Weights of a small sound classifier.
Model: activation gelu, depths [14].
Training: cautious_adamw at rate 0.0017, batches of 128.
Rows from block 9 of a small sound classifier, named by matrix and row number. Each number is 500 + 40 x the weight over its row's rms, rounded and kept within 0 to 999. All counts start at 0. Numbers have three digits each. After the name is the row's rms in percent of the matrix's.
After each channel's rows are labels from the 100 clips, of 14976, where the channel reaches its highest value: "responds to" is what is common among them. Only what is clearly more common there than usual is listed. The data: synthesized solo parts of chorales (CocoChorales). In brackets: how many of the 100.
# conv: pointwise conv (model.blocks.9.conv.weight, 256x256x1), inputs 172-255

conv.64 105:507495456518472511538477486547506505467519475533544449511491498489520440482567525516505516448543523476529435475492553502550504480542493523499534514511516376429512518557503508469535459489475449482528435526513526498403491501468482453538442511503446517423
responds to: double bass (81); note A#3 (31); note A3 (29)

conv.215 097:529524463491433513493534545463509538443546498440503501527419470512559513497485493449445413487501461532569458514483476510411467517505500515481468509556527527509554423515534469509482481546490512478525538507475509498478459494503498456514523587487510512495
responds to: cello (100); note C#4 (32); note A#3 (30); note C4 (27)

conv.8 093:481463496462530485517494545512505481453495526554500535496489501524468429493583571501517551497654529503463492475483447502474561541523492472515487473532511471557458496519546504490499516582472575515612490517494545436489524494491476505560485360523497511478
responds to: clarinet (57); saxophone (42)

conv.26 097:495427528533435503489493512504550530518504500424491485505505478495464510508475459526476413439513497517592517442473518540494419487533516504454454509459482473516436496507562481483568477467468508470506478488486450501487473527476511485441453536476524513509
responds to: flute (100); note F5 (42); note D#5 (42); note F#5 (34)

conv.30 092:516465522494545513464529490462511430512612459544490469535453463459469464496485483533597573463494472439465500498513532419549517541480521511429482489445491486499525539456509465415435476483517495528571529535557466500513483527488433466503453450507500466464
responds to: trumpet (83); note C#5 (25)

conv.111 098:481460521521464462549507542549564542498421494487544496542517530556498499519516500472538464409561573488547497513512454578502383536562554443511504444510510545477451575526605508567518387518480555474543481517479520430448514575527462529547467451529498458533
responds to: flute (95); note F#5 (45); note F5 (32); note G#5 (31)

conv.255 098:498554527503455538539484579512524493444472441500510513504498468493488418436519475542547432533421521507551443528468520506487487523504523478501557489493546564460539551537518576522456517507551501493496595518474518531520534509536533549494543519541486556578
responds to: cello (100); note A#3 (56); note C#4 (37); note C4 (36)

conv.235 094:502469556575500553458484503511573489491501486509469527522514498500532509549475500515407549462430502539529511488539530522499455462517485565538530501535508531473465598537466469479509530483480516530496519502538466486504512545463521485475477549540503558522
responds to: tuba (87); note A3 (42); note B3 (30); note C4 (30)

conv.17 102:507493470487504484537493553525497501488515448520486468511491471513435403411530570534538451523499546481525419479455536504575463505541502500505528510516446464422541502553480537548430449461497518534530572574494528497418452454476549490519503516537443552543
responds to: saxophone (100); note G#4 (28); note F4 (27); note F#4 (25)

conv.24 100:559501493570446540535469453512479399495541501511484530514521428532521496530477488501375537521520502489489527510464559498492533467524417524513497430530502459483536556433484503413504528543490467522477500534544546492496527496446526470497482571537510500507
responds to: horn (100); note A#4 (30); note A4 (29)

conv.65 103:536492460471406512574564475506523399474478508462472490468421459549506485516411459501500487480475520503484484494525496514414511503480455405423514455480528541523480547467478513499459506539499421448495499525501567507480495472462510403542503502501535432473
responds to: trumpet (99); note C#5 (32); note D5 (30); note B4 (29)

conv.13 106:496455399473476508548536512529454558537449430500515473539484546501484394457549484510493464450528476472578449414471549551539522496541510457499536502452521381419489536509517529511558463466516477491435446513479505544426511469475415510555487540533496524485
responds to: saxophone (69)

conv.131 100:530494458413408471546517514519488481516333558550460486544472519521501526521510509537552390526385521464439499485492565483532568544513463430504541411456494501565495494501526550490493519534510499492525526526532547514526523513496567482502535362537548474529
responds to: saxophone (83); note G#4 (26)

conv.93 095:493540516530539536468482478471534457474541571447517514537480472526482439399512509491410572539549528504503432505504470505472436491484521531552464549468502576377562488475430507520464470446545479512501598493469474472496530513527471501522491536530504523564
responds to: cello (100); note C#4 (73); note C4 (43); note A#3 (32)

conv.38 102:567510514466521502560448545535501548478564512522579531488526508557507560498542462541456549503523471472558458613464577448539485467461465493488555441447511507542564490509486591496471430491501461575520550480468522477532504447524537477507545455452449514506
responds to: trombone (54); bassoon (46); note B3 (31)

conv.200 105:505506534486505423415447543336430510454502439540494546505581516527455474468541533450544506514454546522517504540455409486541506569484508514527488510494481502474507527504497503506540481483518484513493548476516500432517532503547482556467484469496446494536
responds to: bassoon (89)

conv.123 089:450480506523462502468509476508547484499550511464554423473502479489500473405493465524503493501467523493520467473491542470464503472501508514483505472495489437421426481517477528465535495371510460463499438505474462512482491488471516486510445515459524510460
responds to: double bass (100); note A#3 (38); note A3 (34)

conv.105 097:481546490514447474476499500453505500420507548559503522543531531533528533505538498466527518501523585482488517505518379502543509502513521526549522491515511556514524531525533531488481514515570492438541513512492494434538593602546416552531521444462453417511
responds to: clarinet (100); note F5 (26)

conv.90 097:508509576553534536452433545540527524481492583476576531482537472508498480486542456464496523507515613570523471539560485443496476441442522554533540611584505531442516457525493521491501508443500483458549521442470500525520542453541524502482494557508475525523
responds to: trombone (98); note F4 (38); note D#4 (37); note E4 (28)

conv.57 099:513506453473574490455453436531511516484507479465517565466474467477531545523473452462509463493550476484514518505464524431456488547422490437505493453501542469547500502522577536473516436460471491568407487455441427475569503469515528526529474476427510504475
responds to: bassoon (97); note G#3 (28)

conv.49 098:483422467508465492472521487462509532526486462452448507530515578545505546504457489498490366463560469469541517487496468564485475515536506497487474468481486495507400519460551502529551468460480504587371488521507509493484469515487488491480413527540549515552
responds to: flute (100); note C5 (33); note B4 (32); note A#4 (32)

conv.66 103:523484528524524457475454511514543551495441501583543503479507511513485518536568535510542498489489625523502495547553477438546468491507445517498538565581450509483552540523525538500536477475472504493563518533457500507520540532489548470496508490497406480441
responds to: trombone (94); note F4 (36); note D#4 (36); note E4 (29)

conv.250 100:534438517443451498501504513538524529494446493457488539529468527554515495493497510523508429525490534448492454492532566436553479538498485530490516496453508515494498464511523549520442445447484513547505541533492512499495442482516591471472473441525516484507
responds to: oboe (87); note B4 (45); note C#5 (26)

conv.233 100:497555509538447475500463541496489522428478502490458555441454477509489447488532495521479468479357512542571469426481453470417509514505463453522520519471457492432517470577457512506494540487505505518517527463487524491546516481454557487425483491537461515501
responds to: cello (99); note D4 (43); note D#4 (37); note C#4 (29)

conv.193 100:478520510430565551484521459433549473487529538463450517434472486459450516485448446586439543504574521530499468539541520452466486532392540547481516556536470558504537507511470497487419509461570459523497570514529399477536537497512480502530501542507489535497
responds to: tuba (72); note B3 (49); note A3 (40); note C#4 (28)

conv.122 100:483528474545467491508506425479441432463499537515417500471480504546478436454480481557484499561501506490451530451451540436491509514489448442531561473507453470472537530488468500471443532512524500501521562530538541507489505509421544435478538511572528517513
responds to: oboe (100); note C#5 (36); note B4 (33); note D5 (31)

conv.107 100:505543520581514538493456502489547510498533533483494528436517396483529504523465481522421486523517457563519543532451566495484498452472492527537520452583511455508504489494517513462501538551516464586480515495507441460510553491481575503537521519539534567507
responds to: tuba (65); note D4 (43); note A3 (28); note D#4 (27)

conv.220 108:541456464500474493508494491585428471536437480489543501481479484505500434489560505460446458477552522487509502474495526471502516508470440457501487528474509389499515439500431522443549496488413475471498422514486520561434459420510524396519456497512492460416
responds to: double bass (100); note A#3 (50); note G#3 (37)

conv.247 097:510491489485447492519465488526375494502368518436533509544507518521519450495533501509524347486446488471555447512488525473511494481459492431508542428438497518479448461502502539488491431368484438495404539484499516494470519512524526501550459459466547455506
responds to: saxophone (100); note G#4 (27); note F4 (27)

conv.252 096:481525443460490560511506421543459474495551549536506503450453496514561533475500453593500517523564528441507482559477576386524546520466430540515582526478556458487559518482482563436501542543545492487539464519514507514483516449447519436505547526561520483469
responds to: oboe (73); trombone (27)

conv.53 099:468537544522498465523484470499489404480532482436389504471541475520457452510471466554465562517499560530494510443516516477433512498496452548539569591520430468458486561526398538421473546497523516494531505513526542481484505529443500507513457576544503550531
responds to: horn (99); note A#4 (37); note C#5 (36); note C5 (33)

conv.161 101:518491563450494555552595501567553474574527476525576525532489509550500551519509445530514497470519582502508505540589522489473499515514476498421437525432537584542537498444519515484507470519489514400536456540572512553487507537539520444512484490487529411447
responds to: trumpet (92); note A#4 (34); note C#5 (30)

conv.76 094:495465527508543504474468497483508434484616531471481479506494462508445507473496514550454558512568504491525485509510483457435430510490492527512494589477528476446500527468506535479480462492537522425620529499482470506450545543463476472494462558483492472519
responds to: viola (53); note F#4 (37); note E4 (37); clarinet (33)

conv.12 092:546466444467496476551547458433498526462437410559456573474529514505471535481539562531571455501436522491527540484475512511543502636538522493523536345495501500526504605526509517549572515510541459565443508535544496427560555555503547525530520473522431508477
responds to: clarinet (99); note G#4 (58); note A#4 (29); note F#4 (25)

conv.201 105:542552485429473525491553570498505465461493498475511546508465444546531502535526438445481461490438522482547474509518490498437542496477474467437393459444507534524534459472508459458503539551509478407537502467500534503544513498512487511508502463462508477461
responds to: cello (58); clarinet (31); note B3 (28)

conv.121 099:493464429511497544466518526438543507412535485519521531540483506501499482459538512521526560452503528462541440479486520532558485511535536563520466480496487482439497540505480450521521527469548454532451513522489445448522510507501415516496484516508441517501
responds to: double bass (94); note A3 (35); note G#3 (32)

conv.33 106:511540544517534478478442494466508387507508499494519565471560508490330516545534504507436515507536511538522566527497461500450473530493461459539522479469467469557514480521455510433513507471471518512482513517518469508528544533529531492500457463447483499508
responds to: bassoon (69); note A#3 (37); trumpet (29)

conv.158 090:523448546504483543498511487567567478515485474472510532518541501528505468490507495470522564506423610470465535499599477520449464518558516495483486543424536566500444536516443481526552479547456474452506462500485514532504546568495535499488493466475526471517
responds to: flute (100); note F#5 (44); note D#5 (38); note F5 (36)

conv.219 096:503483459529460541543521467532495538547434504506489443541453510517515419510508513474441508515504459474539440444511495577437538387539463421493503485445521492444488509485424507500583504496426500476485503472507555550402455469474447430496476495510573453470
responds to: double bass (97); note A#3 (40); note G#3 (32)

conv.104 094:472508521478479488476513473456498496499558612495437463546403521481539497496486515524503536517524483486423502457539492436407512495472535464517536552525509506541517423465506506472419490540504526460671513460523481515494495524477441447510528445516546478489
responds to: oboe (100); note A#4 (49); note C5 (30); note B4 (26)

conv.94 095:536444477550531454468447436493498468472547582469525540501493491512472487468532543505420577510553522515468502516507528477416453545483506517566543538527471459482441454514407529505491442476469434444501461489447478490529509507536509505486463503423517469495
responds to: tuba (36)

conv.217 093:358473519452484445463499475449531487487509472550428445462503508486495521483454466524580442513466504476404503485510468427519512482482457517492499480470368478460479532491501518494458515438539527518513566529490502474525502518460519498443503457482482512496
responds to: clarinet (87); note G#4 (54); note F#4 (27)

conv.10 104:521526533507478541515498523407497507536481521532506529554519508509478482446531539408492460518521523561508472541523402536470499536468564477517436460465535575482543484454511472543455483514534523457552567520519504555506565537591459545494544441479541461556
responds to: cello (52); violin (48); note C#4 (43)

conv.126 096:510517452467476490527488436489517537485560599487527466525517495516496569467542503450420527497535494494535448546507507492469523428462483483494501471480501480503504425477424498489519471477480436525490493440488488480503515478496484461534536512426468454430
responds to: bassoon (63); trombone (35)

conv.210 097:487551529563525475509504547536490479481462449569468496493497508521460456540560520518521501505484485531477551479409493532483509537518459440527520444582505504505493599537565518499516546535484570481537527517516543487517523533516476515525501495542501506527
responds to: trumpet (72); note F#5 (25)

conv.160 106:567489408499472531527479465577444514521537490529543503535457451495539481478519479442442525506495468495540494511437608465527514479440489510494403496478587440469567520462475499467540472547483439508563480496472479526494513493481495487562539508504478454487
responds to: trombone (100); note B3 (44); note D4 (30)

conv.29 102:487492432489558533422499458522559504496521464532541502582500481518524537511517413539521506497535557456506473523551514499556495429476539507495467573550514510477537543481518477483517528480505454503433531433430481515528523537515470552528532570482461537507
responds to: trombone (100); note B3 (30); note G#4 (26)

conv.119 107:489525488464548507552508492545529492492476481529493473450443497546519467419517497553509530600567536463491399533516529468493493499509450522524568534486506542398553532525447578517420517486546517520518600543473536537458480416458577445506546515550526537553
responds to: cello (91); note A#3 (87); note C4 (44); note G#3 (30)

conv.226 093:511416502503511506416522524451508533535524364472520470522503467490463495506448462499552403440524513483545518502489472510541424497496502503395452483474484476514483490474538513500507455532471491551480524495488479515488475481443465494499423527521557509509
responds to: saxophone (73); flute (27)

conv.35 100:517478503497507440475443492475501595528455496526494520472450434468446486490507490510558425503424491529513502436515521425541485492489491464467483464511460497508452504528527547520522465432474465585468535494459411503613539489484580528516480427483510515490
responds to: trumpet (60); note C#5 (37); note B4 (30); note D5 (26)

conv.152 099:529532506479527512498507561467502437531558389477508522534537425534405482501512503545508543474469539516546542463486545505508519525506484490469516489492476445539501510487475509424511490524501529542472521545585472513526483503516484520530456502503504577544
responds to: horn (100); note A#4 (49); note C#5 (37); note B4 (27)

conv.11 105:576545507435442545493494528503495477504492516485552543492480462542487522484520453427479453524457556510578452551512487494481521494453478513484405523395540537496567475474470535505498499500522434437496540495448499543525560492526517483484528517429493432512
responds to: cello (84); note A#3 (49); note B3 (38); note C#4 (29)

conv.88 099:545521504477457524565562499489479467533461460522553547448517488507374495485529499500505487495503525607609496516528494486479475596498519495496497491472505529500510526507465540507536480463525446438448497635530485532530529507597529526529489486416493474510
responds to: trumpet (100); note A#4 (39); note C#5 (33); note B4 (31)

conv.14 110:480509417515515584423520442524475484458487501500548533532487467466595477451538459449538512486520538523488475503456513499521494512431579516514431504525634508457519529455482457497525512523514443445505508428399468512496532516509439537514504472531520506530
responds to: violin (68); note A#4 (44); note A4 (32); note G#4 (32)

conv.89 100:481490556530515578409516470535543527471532504504549498440517474455571515461472429541483519525542489540511517553484558454463537438427544560507470545590550424477543465513529456426525557533512500540531443436507405490470455436427539484525538503541528590475
responds to: trombone (97); note B3 (38)

conv.36 099:498584513540548459455462504471511502425557511520502509482541519519556552532494488488464496492515501482516522557469467456486471482509449563542524528519456527462573532535495508473478507509539499467506512472479494414525517574501491505453494572456377462468
responds to: clarinet (100); note D4 (34)

conv.147 092:492452472490568501553480485542459507507499507491484453527497543474485514517503538545457518503589383473506533516391551497425493518492503425523547482520503380524459506508575529495510465471480526547469485493512488476489458487479495474510481502471507507477
responds to: double bass (87); note A#3 (45); note G#3 (31)

conv.211 109:494506521506436513490428547512499500472526461477551484521534489511513434490528522487465499416510530509523503481459506518523508467528514521510516491544500406482484497525464517479531476495461498521484442502544487484442484485502460509530413527511456543521
responds to: double bass (96); note A#3 (37); note A3 (32)

conv.185 108:443508447557450477440527444409492532474513520483436525502498519509477456405598546500514511492447538479543461429446462565434502520533518475546472505427478442398445457516413485562525537457516490500492504491447468496488539481489488497478505479485502511514
responds to: tuba (66)

conv.78 108:523538518524450434480414537484451503419474478483502566470528481573477440525524503438391488483501521498533516503470450483514536477535435471554508478502437448534543430527454513474489516495492512543505504501524551419482480486502518458480445490530385499515
responds to: clarinet (60); note D4 (32); saxophone (25)

conv.157 100:556565516497515562475502542514541496461553498501533505483460419538561503422484477465441517550549505496530441570475502493485488473467515533495449498480559585420589485460512502505450499530530500509537611469450512487484486469494504475483549529519480510564
responds to: cello (100); note C#4 (49); note A#3 (44); note C4 (41)

conv.153 103:503490490532478518503424471496445389472530468469509519522539441508520400493510523442436550485566524500478529429423521525484524483511500513546478475495541432445461537480416464431528513510512491507506468505542502479455506510473452493544438522564496514529
responds to: double bass (89); note A#3 (38); note A3 (26)

conv.9 104:482590567632493466525481491510543458523472496540492503477575507535460431496523488519459505541503532590493587469504474507488498505536488471620538501529459511470490529539468539484490555496478557501512535529575528523466548543502530524497473541542490541576
responds to: horn (100); note C#5 (39); note C5 (35); note A#4 (34)

conv.51 102:507513479529514458552483493514543532401435508533461505448477503473455501509524548540479512486599488544483512513469485531504517538518510460515555426588446492492501566520540515527493513541532482521542514534503507352502552515468530506569525465542411530451
responds to: tuba (84)

conv.22 104:505463497492546487458419460500489517503487466453524532433492423431464511458497467495546488469476496528494538459514517412510450537431536520487446431497501481508481502543532500467530460426500470555416503446474396466574493467486574536461460447466496507495
responds to: trumpet (100); note C#5 (38); note D#5 (33); note D5 (26)

conv.148 099:481420575522485461454499551481550553523557549456525472527536530539488509484470483508535500492474578510528484548523499489536375503518553551465516573509484534469445476511508526517546386416465517441544536536477466487478505513526476516493482537493503469537
responds to: bassoon (100); note A#3 (42); note B3 (32); note C4 (30)

conv.218 098:463528525533537556549542439597521466525527499517573461453459482507501482473535473541520525502553526532501496485523527470433501514515535527501551528480524495472494473527518561473534468444467507387511466530508469567473486442524537464475462486449534510432
responds to: double bass (100); note A#3 (38); note A3 (30)

conv.197 105:524545491494540554490497475531503460467520499562522515483418408517533486452491445527522548548507554494510448548527522388495506463404496497482466520502572572449586532448489495492434530532547459503573563477499502523510513474499513484504564512562504503544
responds to: trombone (71); cello (29); note G#4 (27); note B3 (25)

conv.237 097:476459461493437509484518501500392457495469532459469490534436510504534481550459495454455436451536474476497503495475489476472487446489452445471523465501528488560472419469521489425490452473408528505512499518526533505376381450479424393501462503549575449472
responds to: double bass (90); note B3 (42); note A#3 (41)

conv.116 100:464441527545556510457425497504513476527606516515478487579503498444498462497536565512438567526569475463483480493500429487452487489489488562530495555448523468466504500490547549463461494441505600498576544479485479529469499535544461489462460511447524451504
responds to: violin (93); note D#5 (32); note G5 (28); note F5 (27)

conv.248 106:426534472469466507422519466447469553495444536514423483473461527487535426390515529493521416557483477510516437457425449478469510553472517488561482485491519488442509460537490464565474526475567501522527536470422478529498531489495552475483565477526541488532
responds to: cello (92); note A#3 (77); note C4 (41)

conv.254 092:464488498499501485486466504482575497461571494512507418480504450445476471440482510522457583467558486530506476500538518492483486448488485505464499549562511502445501561451525515489465459522487483484576559481488489483461499482471449479614500567504426526486
responds to: viola (49); note E4 (34); clarinet (32); note F#4 (28)

conv.198 093:482516527469518454439470481447511475480511580435459532505507477479469511577443426523433503525531496497491534520542470424415522434424467443505493514526455472624463378481426529354470500494493461516486441449490458487560545500471510520518486466454537515442
responds to: trumpet (55); note A4 (26)

conv.249 093:501530462437490513518559444543498504462562530462491442446454530507551515498423407513449513485474445456498489515517486496427531469471458446497522535476541504486518409489449506451537493479502474454458440488487507458491437468434442427476498506508492485361
responds to: double bass (100); note A#3 (43); note B3 (39)

conv.32 097:547491497469392547551545449527495436572514551490538480519448486516470503540481456512425484516546534516526481474551577471536557435456459534459453524502512472528568491428484505370504516497518406447523426509556504576473522489499486455561509479485529435431
responds to: trumpet (70); note A#4 (36); note A4 (28); saxophone (26)

conv.146 092:509549469472528521464567495510555549428523503540472526469466485515564547530458432574525541472478500494531516526500583453511533507483515530489528500552510514534565508521542462454471556535583486529531455488551447472528537550460498529559540496544465530448
responds to: clarinet (77); note D4 (30)

conv.23 106:472487494497512505499451483542508540424462483463544543468470455495497501436519473534510487458484541532533433519486524411497441500455553500492539473502500508446497457558512555498471443416504447506428528469393434476542496486545562525479483422486488527484
responds to: tuba (43); bassoon (30)

conv.207 102:484507469531514516523523459501519553557507535529459472552506536473515561494543551558472454528551466527495534535444546529470537475485531519547549525595513425526503479485515571502524524534527533508539476522433438517511533523514513537542586488452558557489
responds to: tuba (66); trombone (34); note B3 (32); note A3 (27)

conv.205 108:449528487452445473424473533498465502372453505479526519496508523480559505474507460475535402450415505513543428496497451443501494524478485514530534508489518482470487528554486505479513516410555458480473459439435455477510515504562464512484472519461450473472
responds to: bassoon (75); note D3 (36); double bass (25)

conv.39 101:518527518567634498497500534530540458516590440553537490546461474474465511548532544506542567526583455487454554537477502481453492527480475492488457492517506510553537541460574511473480514522493594495551559528521508516510438521521499487479458529452536477474
responds to: trumpet (100); note E5 (32); note C#5 (30); note D5 (27)

conv.189 090:492491530450527522487502545501530476512501499530489564550554499506471471491512473552513548482521551476571475497530523540505508503515506437516546527491509473521497507556505466429511513536504488536479472465521476532498560558513475553546497448517513572540
responds to: horn (99); note G#4 (25)

conv.165 105:491511421451442473517571477517418517543413454527455518507474521554484459485543494507494447525480521430493478427506511484534611518524412501527527475412462434486528526476482539475502549461535463536463487575524539547501499479479492458506518481544491456479
responds to: oboe (100); note D5 (30)

conv.106 105:439527488485493494416526503437497572511445473542459477514504552526478418366533493451576448562485501477514416494465446502522493503498520466552455513445503505372513516496516503573484519417564538530468531464436519580486529499532490515429568498546557495558
responds to: violin (94); note B4 (63); note C#5 (43); note A#4 (38)

conv.71 103:449557512501499505543494515519528511491507446506460472476467491527450434386521515548532488603459517494516444495454508483492457528512495481511561500480488527397536525532496605583434516472521521508527584506436536529486482449463571468451591519539483566568
responds to: cello (92); note A#3 (89); note C4 (41); note G#3 (29)

conv.202 088:498507548613544491464443512454508494530529551524494530484545506537479451479571552453385491575619498534492522559426460529450493533526515503558551518544513493439520490541514542500514482470502562505498543551515469508494537534558530502503492535528560501564
responds to: cello (100); note C4 (37); note A3 (35); note C#4 (32)

conv.216 100:542554498499537479516530534454488499515512427527486518544528511531450484507512521490516527505454504521506511533513496507495521578492500509531426483487518548514573515468497467525454514524545558442548546549550521531524514560561485550502515542514516431529
responds to: trumpet (100); note E5 (31); note D5 (27); note C#5 (27)

conv.62 095:494508493419563495420467467484466426488542433457416522501526485517464482480462474549499541515544552463459473465522513427494474483412461550502503583508465498445518556478449517419451477451515512539459551494534486465497500508460491522519459567531482536552
responds to: oboe (100); note C#5 (42); note C5 (35); note B4 (30)

conv.181 105:449523543603500468456429493459431487515511517529477534480534515529478462498551547480439496534562480507518518526415405477430510503503424482606534466477489434484460453538504508482528537433461604541516505496516516514464482476502487437467459473490552473534
responds to: horn (100); note G4 (39); note A#4 (34); note C5 (30)

conv.125 095:469534504475468480540550488487568548508508566485489444395498508479486495461458496515433539507553500542539481503513517548443556469531498451471520526557466501511450488480499502518521500512503438509460493512497474465451501395462497470600537527512499519428
responds to: tuba (82); note A#3 (33); note C4 (28); note B3 (27)

conv.223 101:466535471496522470451537482430491502487590561479428529573516533528612546485487503539479494522503509421464532525512480485467550542510512503560567534461505539537534432509518536489444552503567537477542541514531470485527523585529436523514524514534507478514
responds to: violin (100); note A#4 (58); note A4 (53); note G#4 (38)

conv.129 105:554532560533483500475401544496447458490467530481535583414539449535467454495537487446446472540482561513535530557496452434483510500435460480509509466477501536507528415523414547463516495475477491538441540494515495494545537480573562506495499436483519503538
responds to: cello (97); note A3 (45); note F3 (39); note G3 (31)

conv.173 103:532521506465531451506409542498572533433540501498518553442529550528501538536492513482498554475563470469526516565515445489493376542517502480469528471471460522543519492535534502554458412488515504525449558420438467378523492507552525486520463510425386453507
responds to: bassoon (96); note G#3 (33); note C#4 (32)

conv.234 107:447487492520453518430504438482442471458448525378524518458534495442502529469480467520520428493476503527502550499469512405480523544408532531505513407506538470518469501541503510455554535442539411515416476500504410501554483481507558508483498348515533511515
responds to: oboe (100); note A4 (39); note B4 (36); note C#5 (30)

conv.109 103:466541498494495461438495521421481529535407499493411511483543515516390439478542519457490425520502501530555504437469426552450533525513461388548452529506464408494469481498457452498588541516508501527435487480490488504505564495495480522532511490508499520535
responds to: horn (80)

conv.120 109:523494568497522425479354565511547485490490506439508556497589515551446459521502500449448545485564534526535558510516431510458476526517483454559521523476472493538433441525487504504486462506399542552482514468508472428485517510519523500545433481485473532548
responds to: horn (100); note C#5 (46); note A#4 (37); note C5 (32)

conv.145 099:540512538527515528479437523438472429393512522502531537436537500521444464480511522514449571514572494499478482576475496430485499550459492467533559440509486519507531481499472503509385512504534506553533562498515490434532506483563536481536496459518466475524
responds to: bassoon (100); note G#3 (34); note A#3 (30); note C#4 (29)

conv.144 096:523547516435458517489477550469538516478494514508451515491500454511483473528517499520411512475532480518537518448501490524494577464534478460500517514537436448558539433537484486443523542617486505552541470487549526463487476511458482516543502489565455562508
responds to: tuba (54); clarinet (46); note D4 (43); note D#4 (42)

conv.45 106:527514483541403505554500483533554468490492546475503456548504503446553531538494548499392493497486354499476533553490525526456538411469468409529515466499549485525522391479454519487554513533470508476487537487511532498489480512498476475488500477468498485496
responds to: double bass (88); note A#3 (39); note A3 (28)

conv.150 101:524476513465495476539461560541540550474494456541559510499482543505517467516508556488516515409582552473510483518509508502588470520553512508457526446507481500514502523534555508521462401495487523545562490527518495444447458502500484452530386420509423475453
responds to: clarinet (59); saxophone (39); note D4 (31)

conv.1 093:478515501560430527454488478523508518472329538489536557491521507458572499496508454465506390473425524522530502537500450481476540495464504385517501344440559514504507411536518504493521540500504498508368521438511466497508500525547522511494470431506533481526
responds to: double bass (77); note G#3 (32); note A#3 (32)

conv.130 103:452500586554520449489440568476530511517550533515517467482563542478424470456514524530505516522526521573509510543513462444519481494511470561538552580535419494472474510552547554478509482412462567468580528501519474512495501494533510474402467524479506532510
responds to: bassoon (100); note A3 (33); note C4 (28); note B3 (25)

conv.27 106:441516555492536506430421540523538492442511510486558533458521513428510436431513486468541490470522500551527439533488476447494450504454519544484517513539518484455456511602522503474512446407511496477510476435460394501469505478543487506516430478470492493478
responds to: double bass (81); note A3 (34); note A#3 (31)

conv.81 096:539444528429509507490546482536520482506534464462465544495517512539553502460453481512514546461479547430462546520568486465471483575529522479493527532414564570514477510478513485482487464561490472483534467519553484478480516527528516497530482465539515444517
responds to: flute (94)

conv.73 097:370459530492553496502503498511523529492497534498497468456544540463482533444509510593511513524513500536526480535435560438512485532467523560513569543582475382484446506582524577498519519424553481516510507511479432504508526467493532508533519484490511558468
responds to: viola (54); tuba (44); note B3 (29)

conv.232 102:517437511511513439470408552559522526535452467486560559524500540543478541577542520496430489467512518442501513526503467478508430509485479483487487471471483486582486502462530544485485389466452535545492491480454514513487488501534492440517472485442489449473
responds to: bassoon (87); note C4 (37); note A#3 (31); note G#3 (27)

conv.41 096:535467488536404475514520469468499502571428500472467551463546498578458511516544561517477432554428528502506577469475511533413474604541436423514517473485513493540471468488474570538592505557466457440480509534489524502474546532505540453474527469455558470531
responds to: trombone (27); viola (25)

conv.245 098:473488546506468396406497557397503506497472487518445494481547535507377508487512514546574499483428507520548522533435494455499439585481543506482535499508487442495473516557502504537527460474517473472574476489449444483549567522520513539479541479442484478515
responds to: bassoon (67); tuba (33); note D#3 (26); note G#3 (26)

conv.177 099:437537495492594510504518498491534565497552546462380478510460554489513525489511523569476516509550463548530512475474510521470508503491526534545569605557421490523500460545530539541498523484532509505537496494489435460494527509434507523535538561500495553453
responds to: tuba (96); note A3 (47); note B3 (31); note D#4 (28)

conv.60 095:510427543384458483482516519508499505492522494463525545563532559564543533528465454491498503460427585401473490518574531465540513501476517546455534550480516547521509494473477518452460444450530447537505467490521476499523536563530503508560497477525482460510
responds to: oboe (54); note F#4 (25)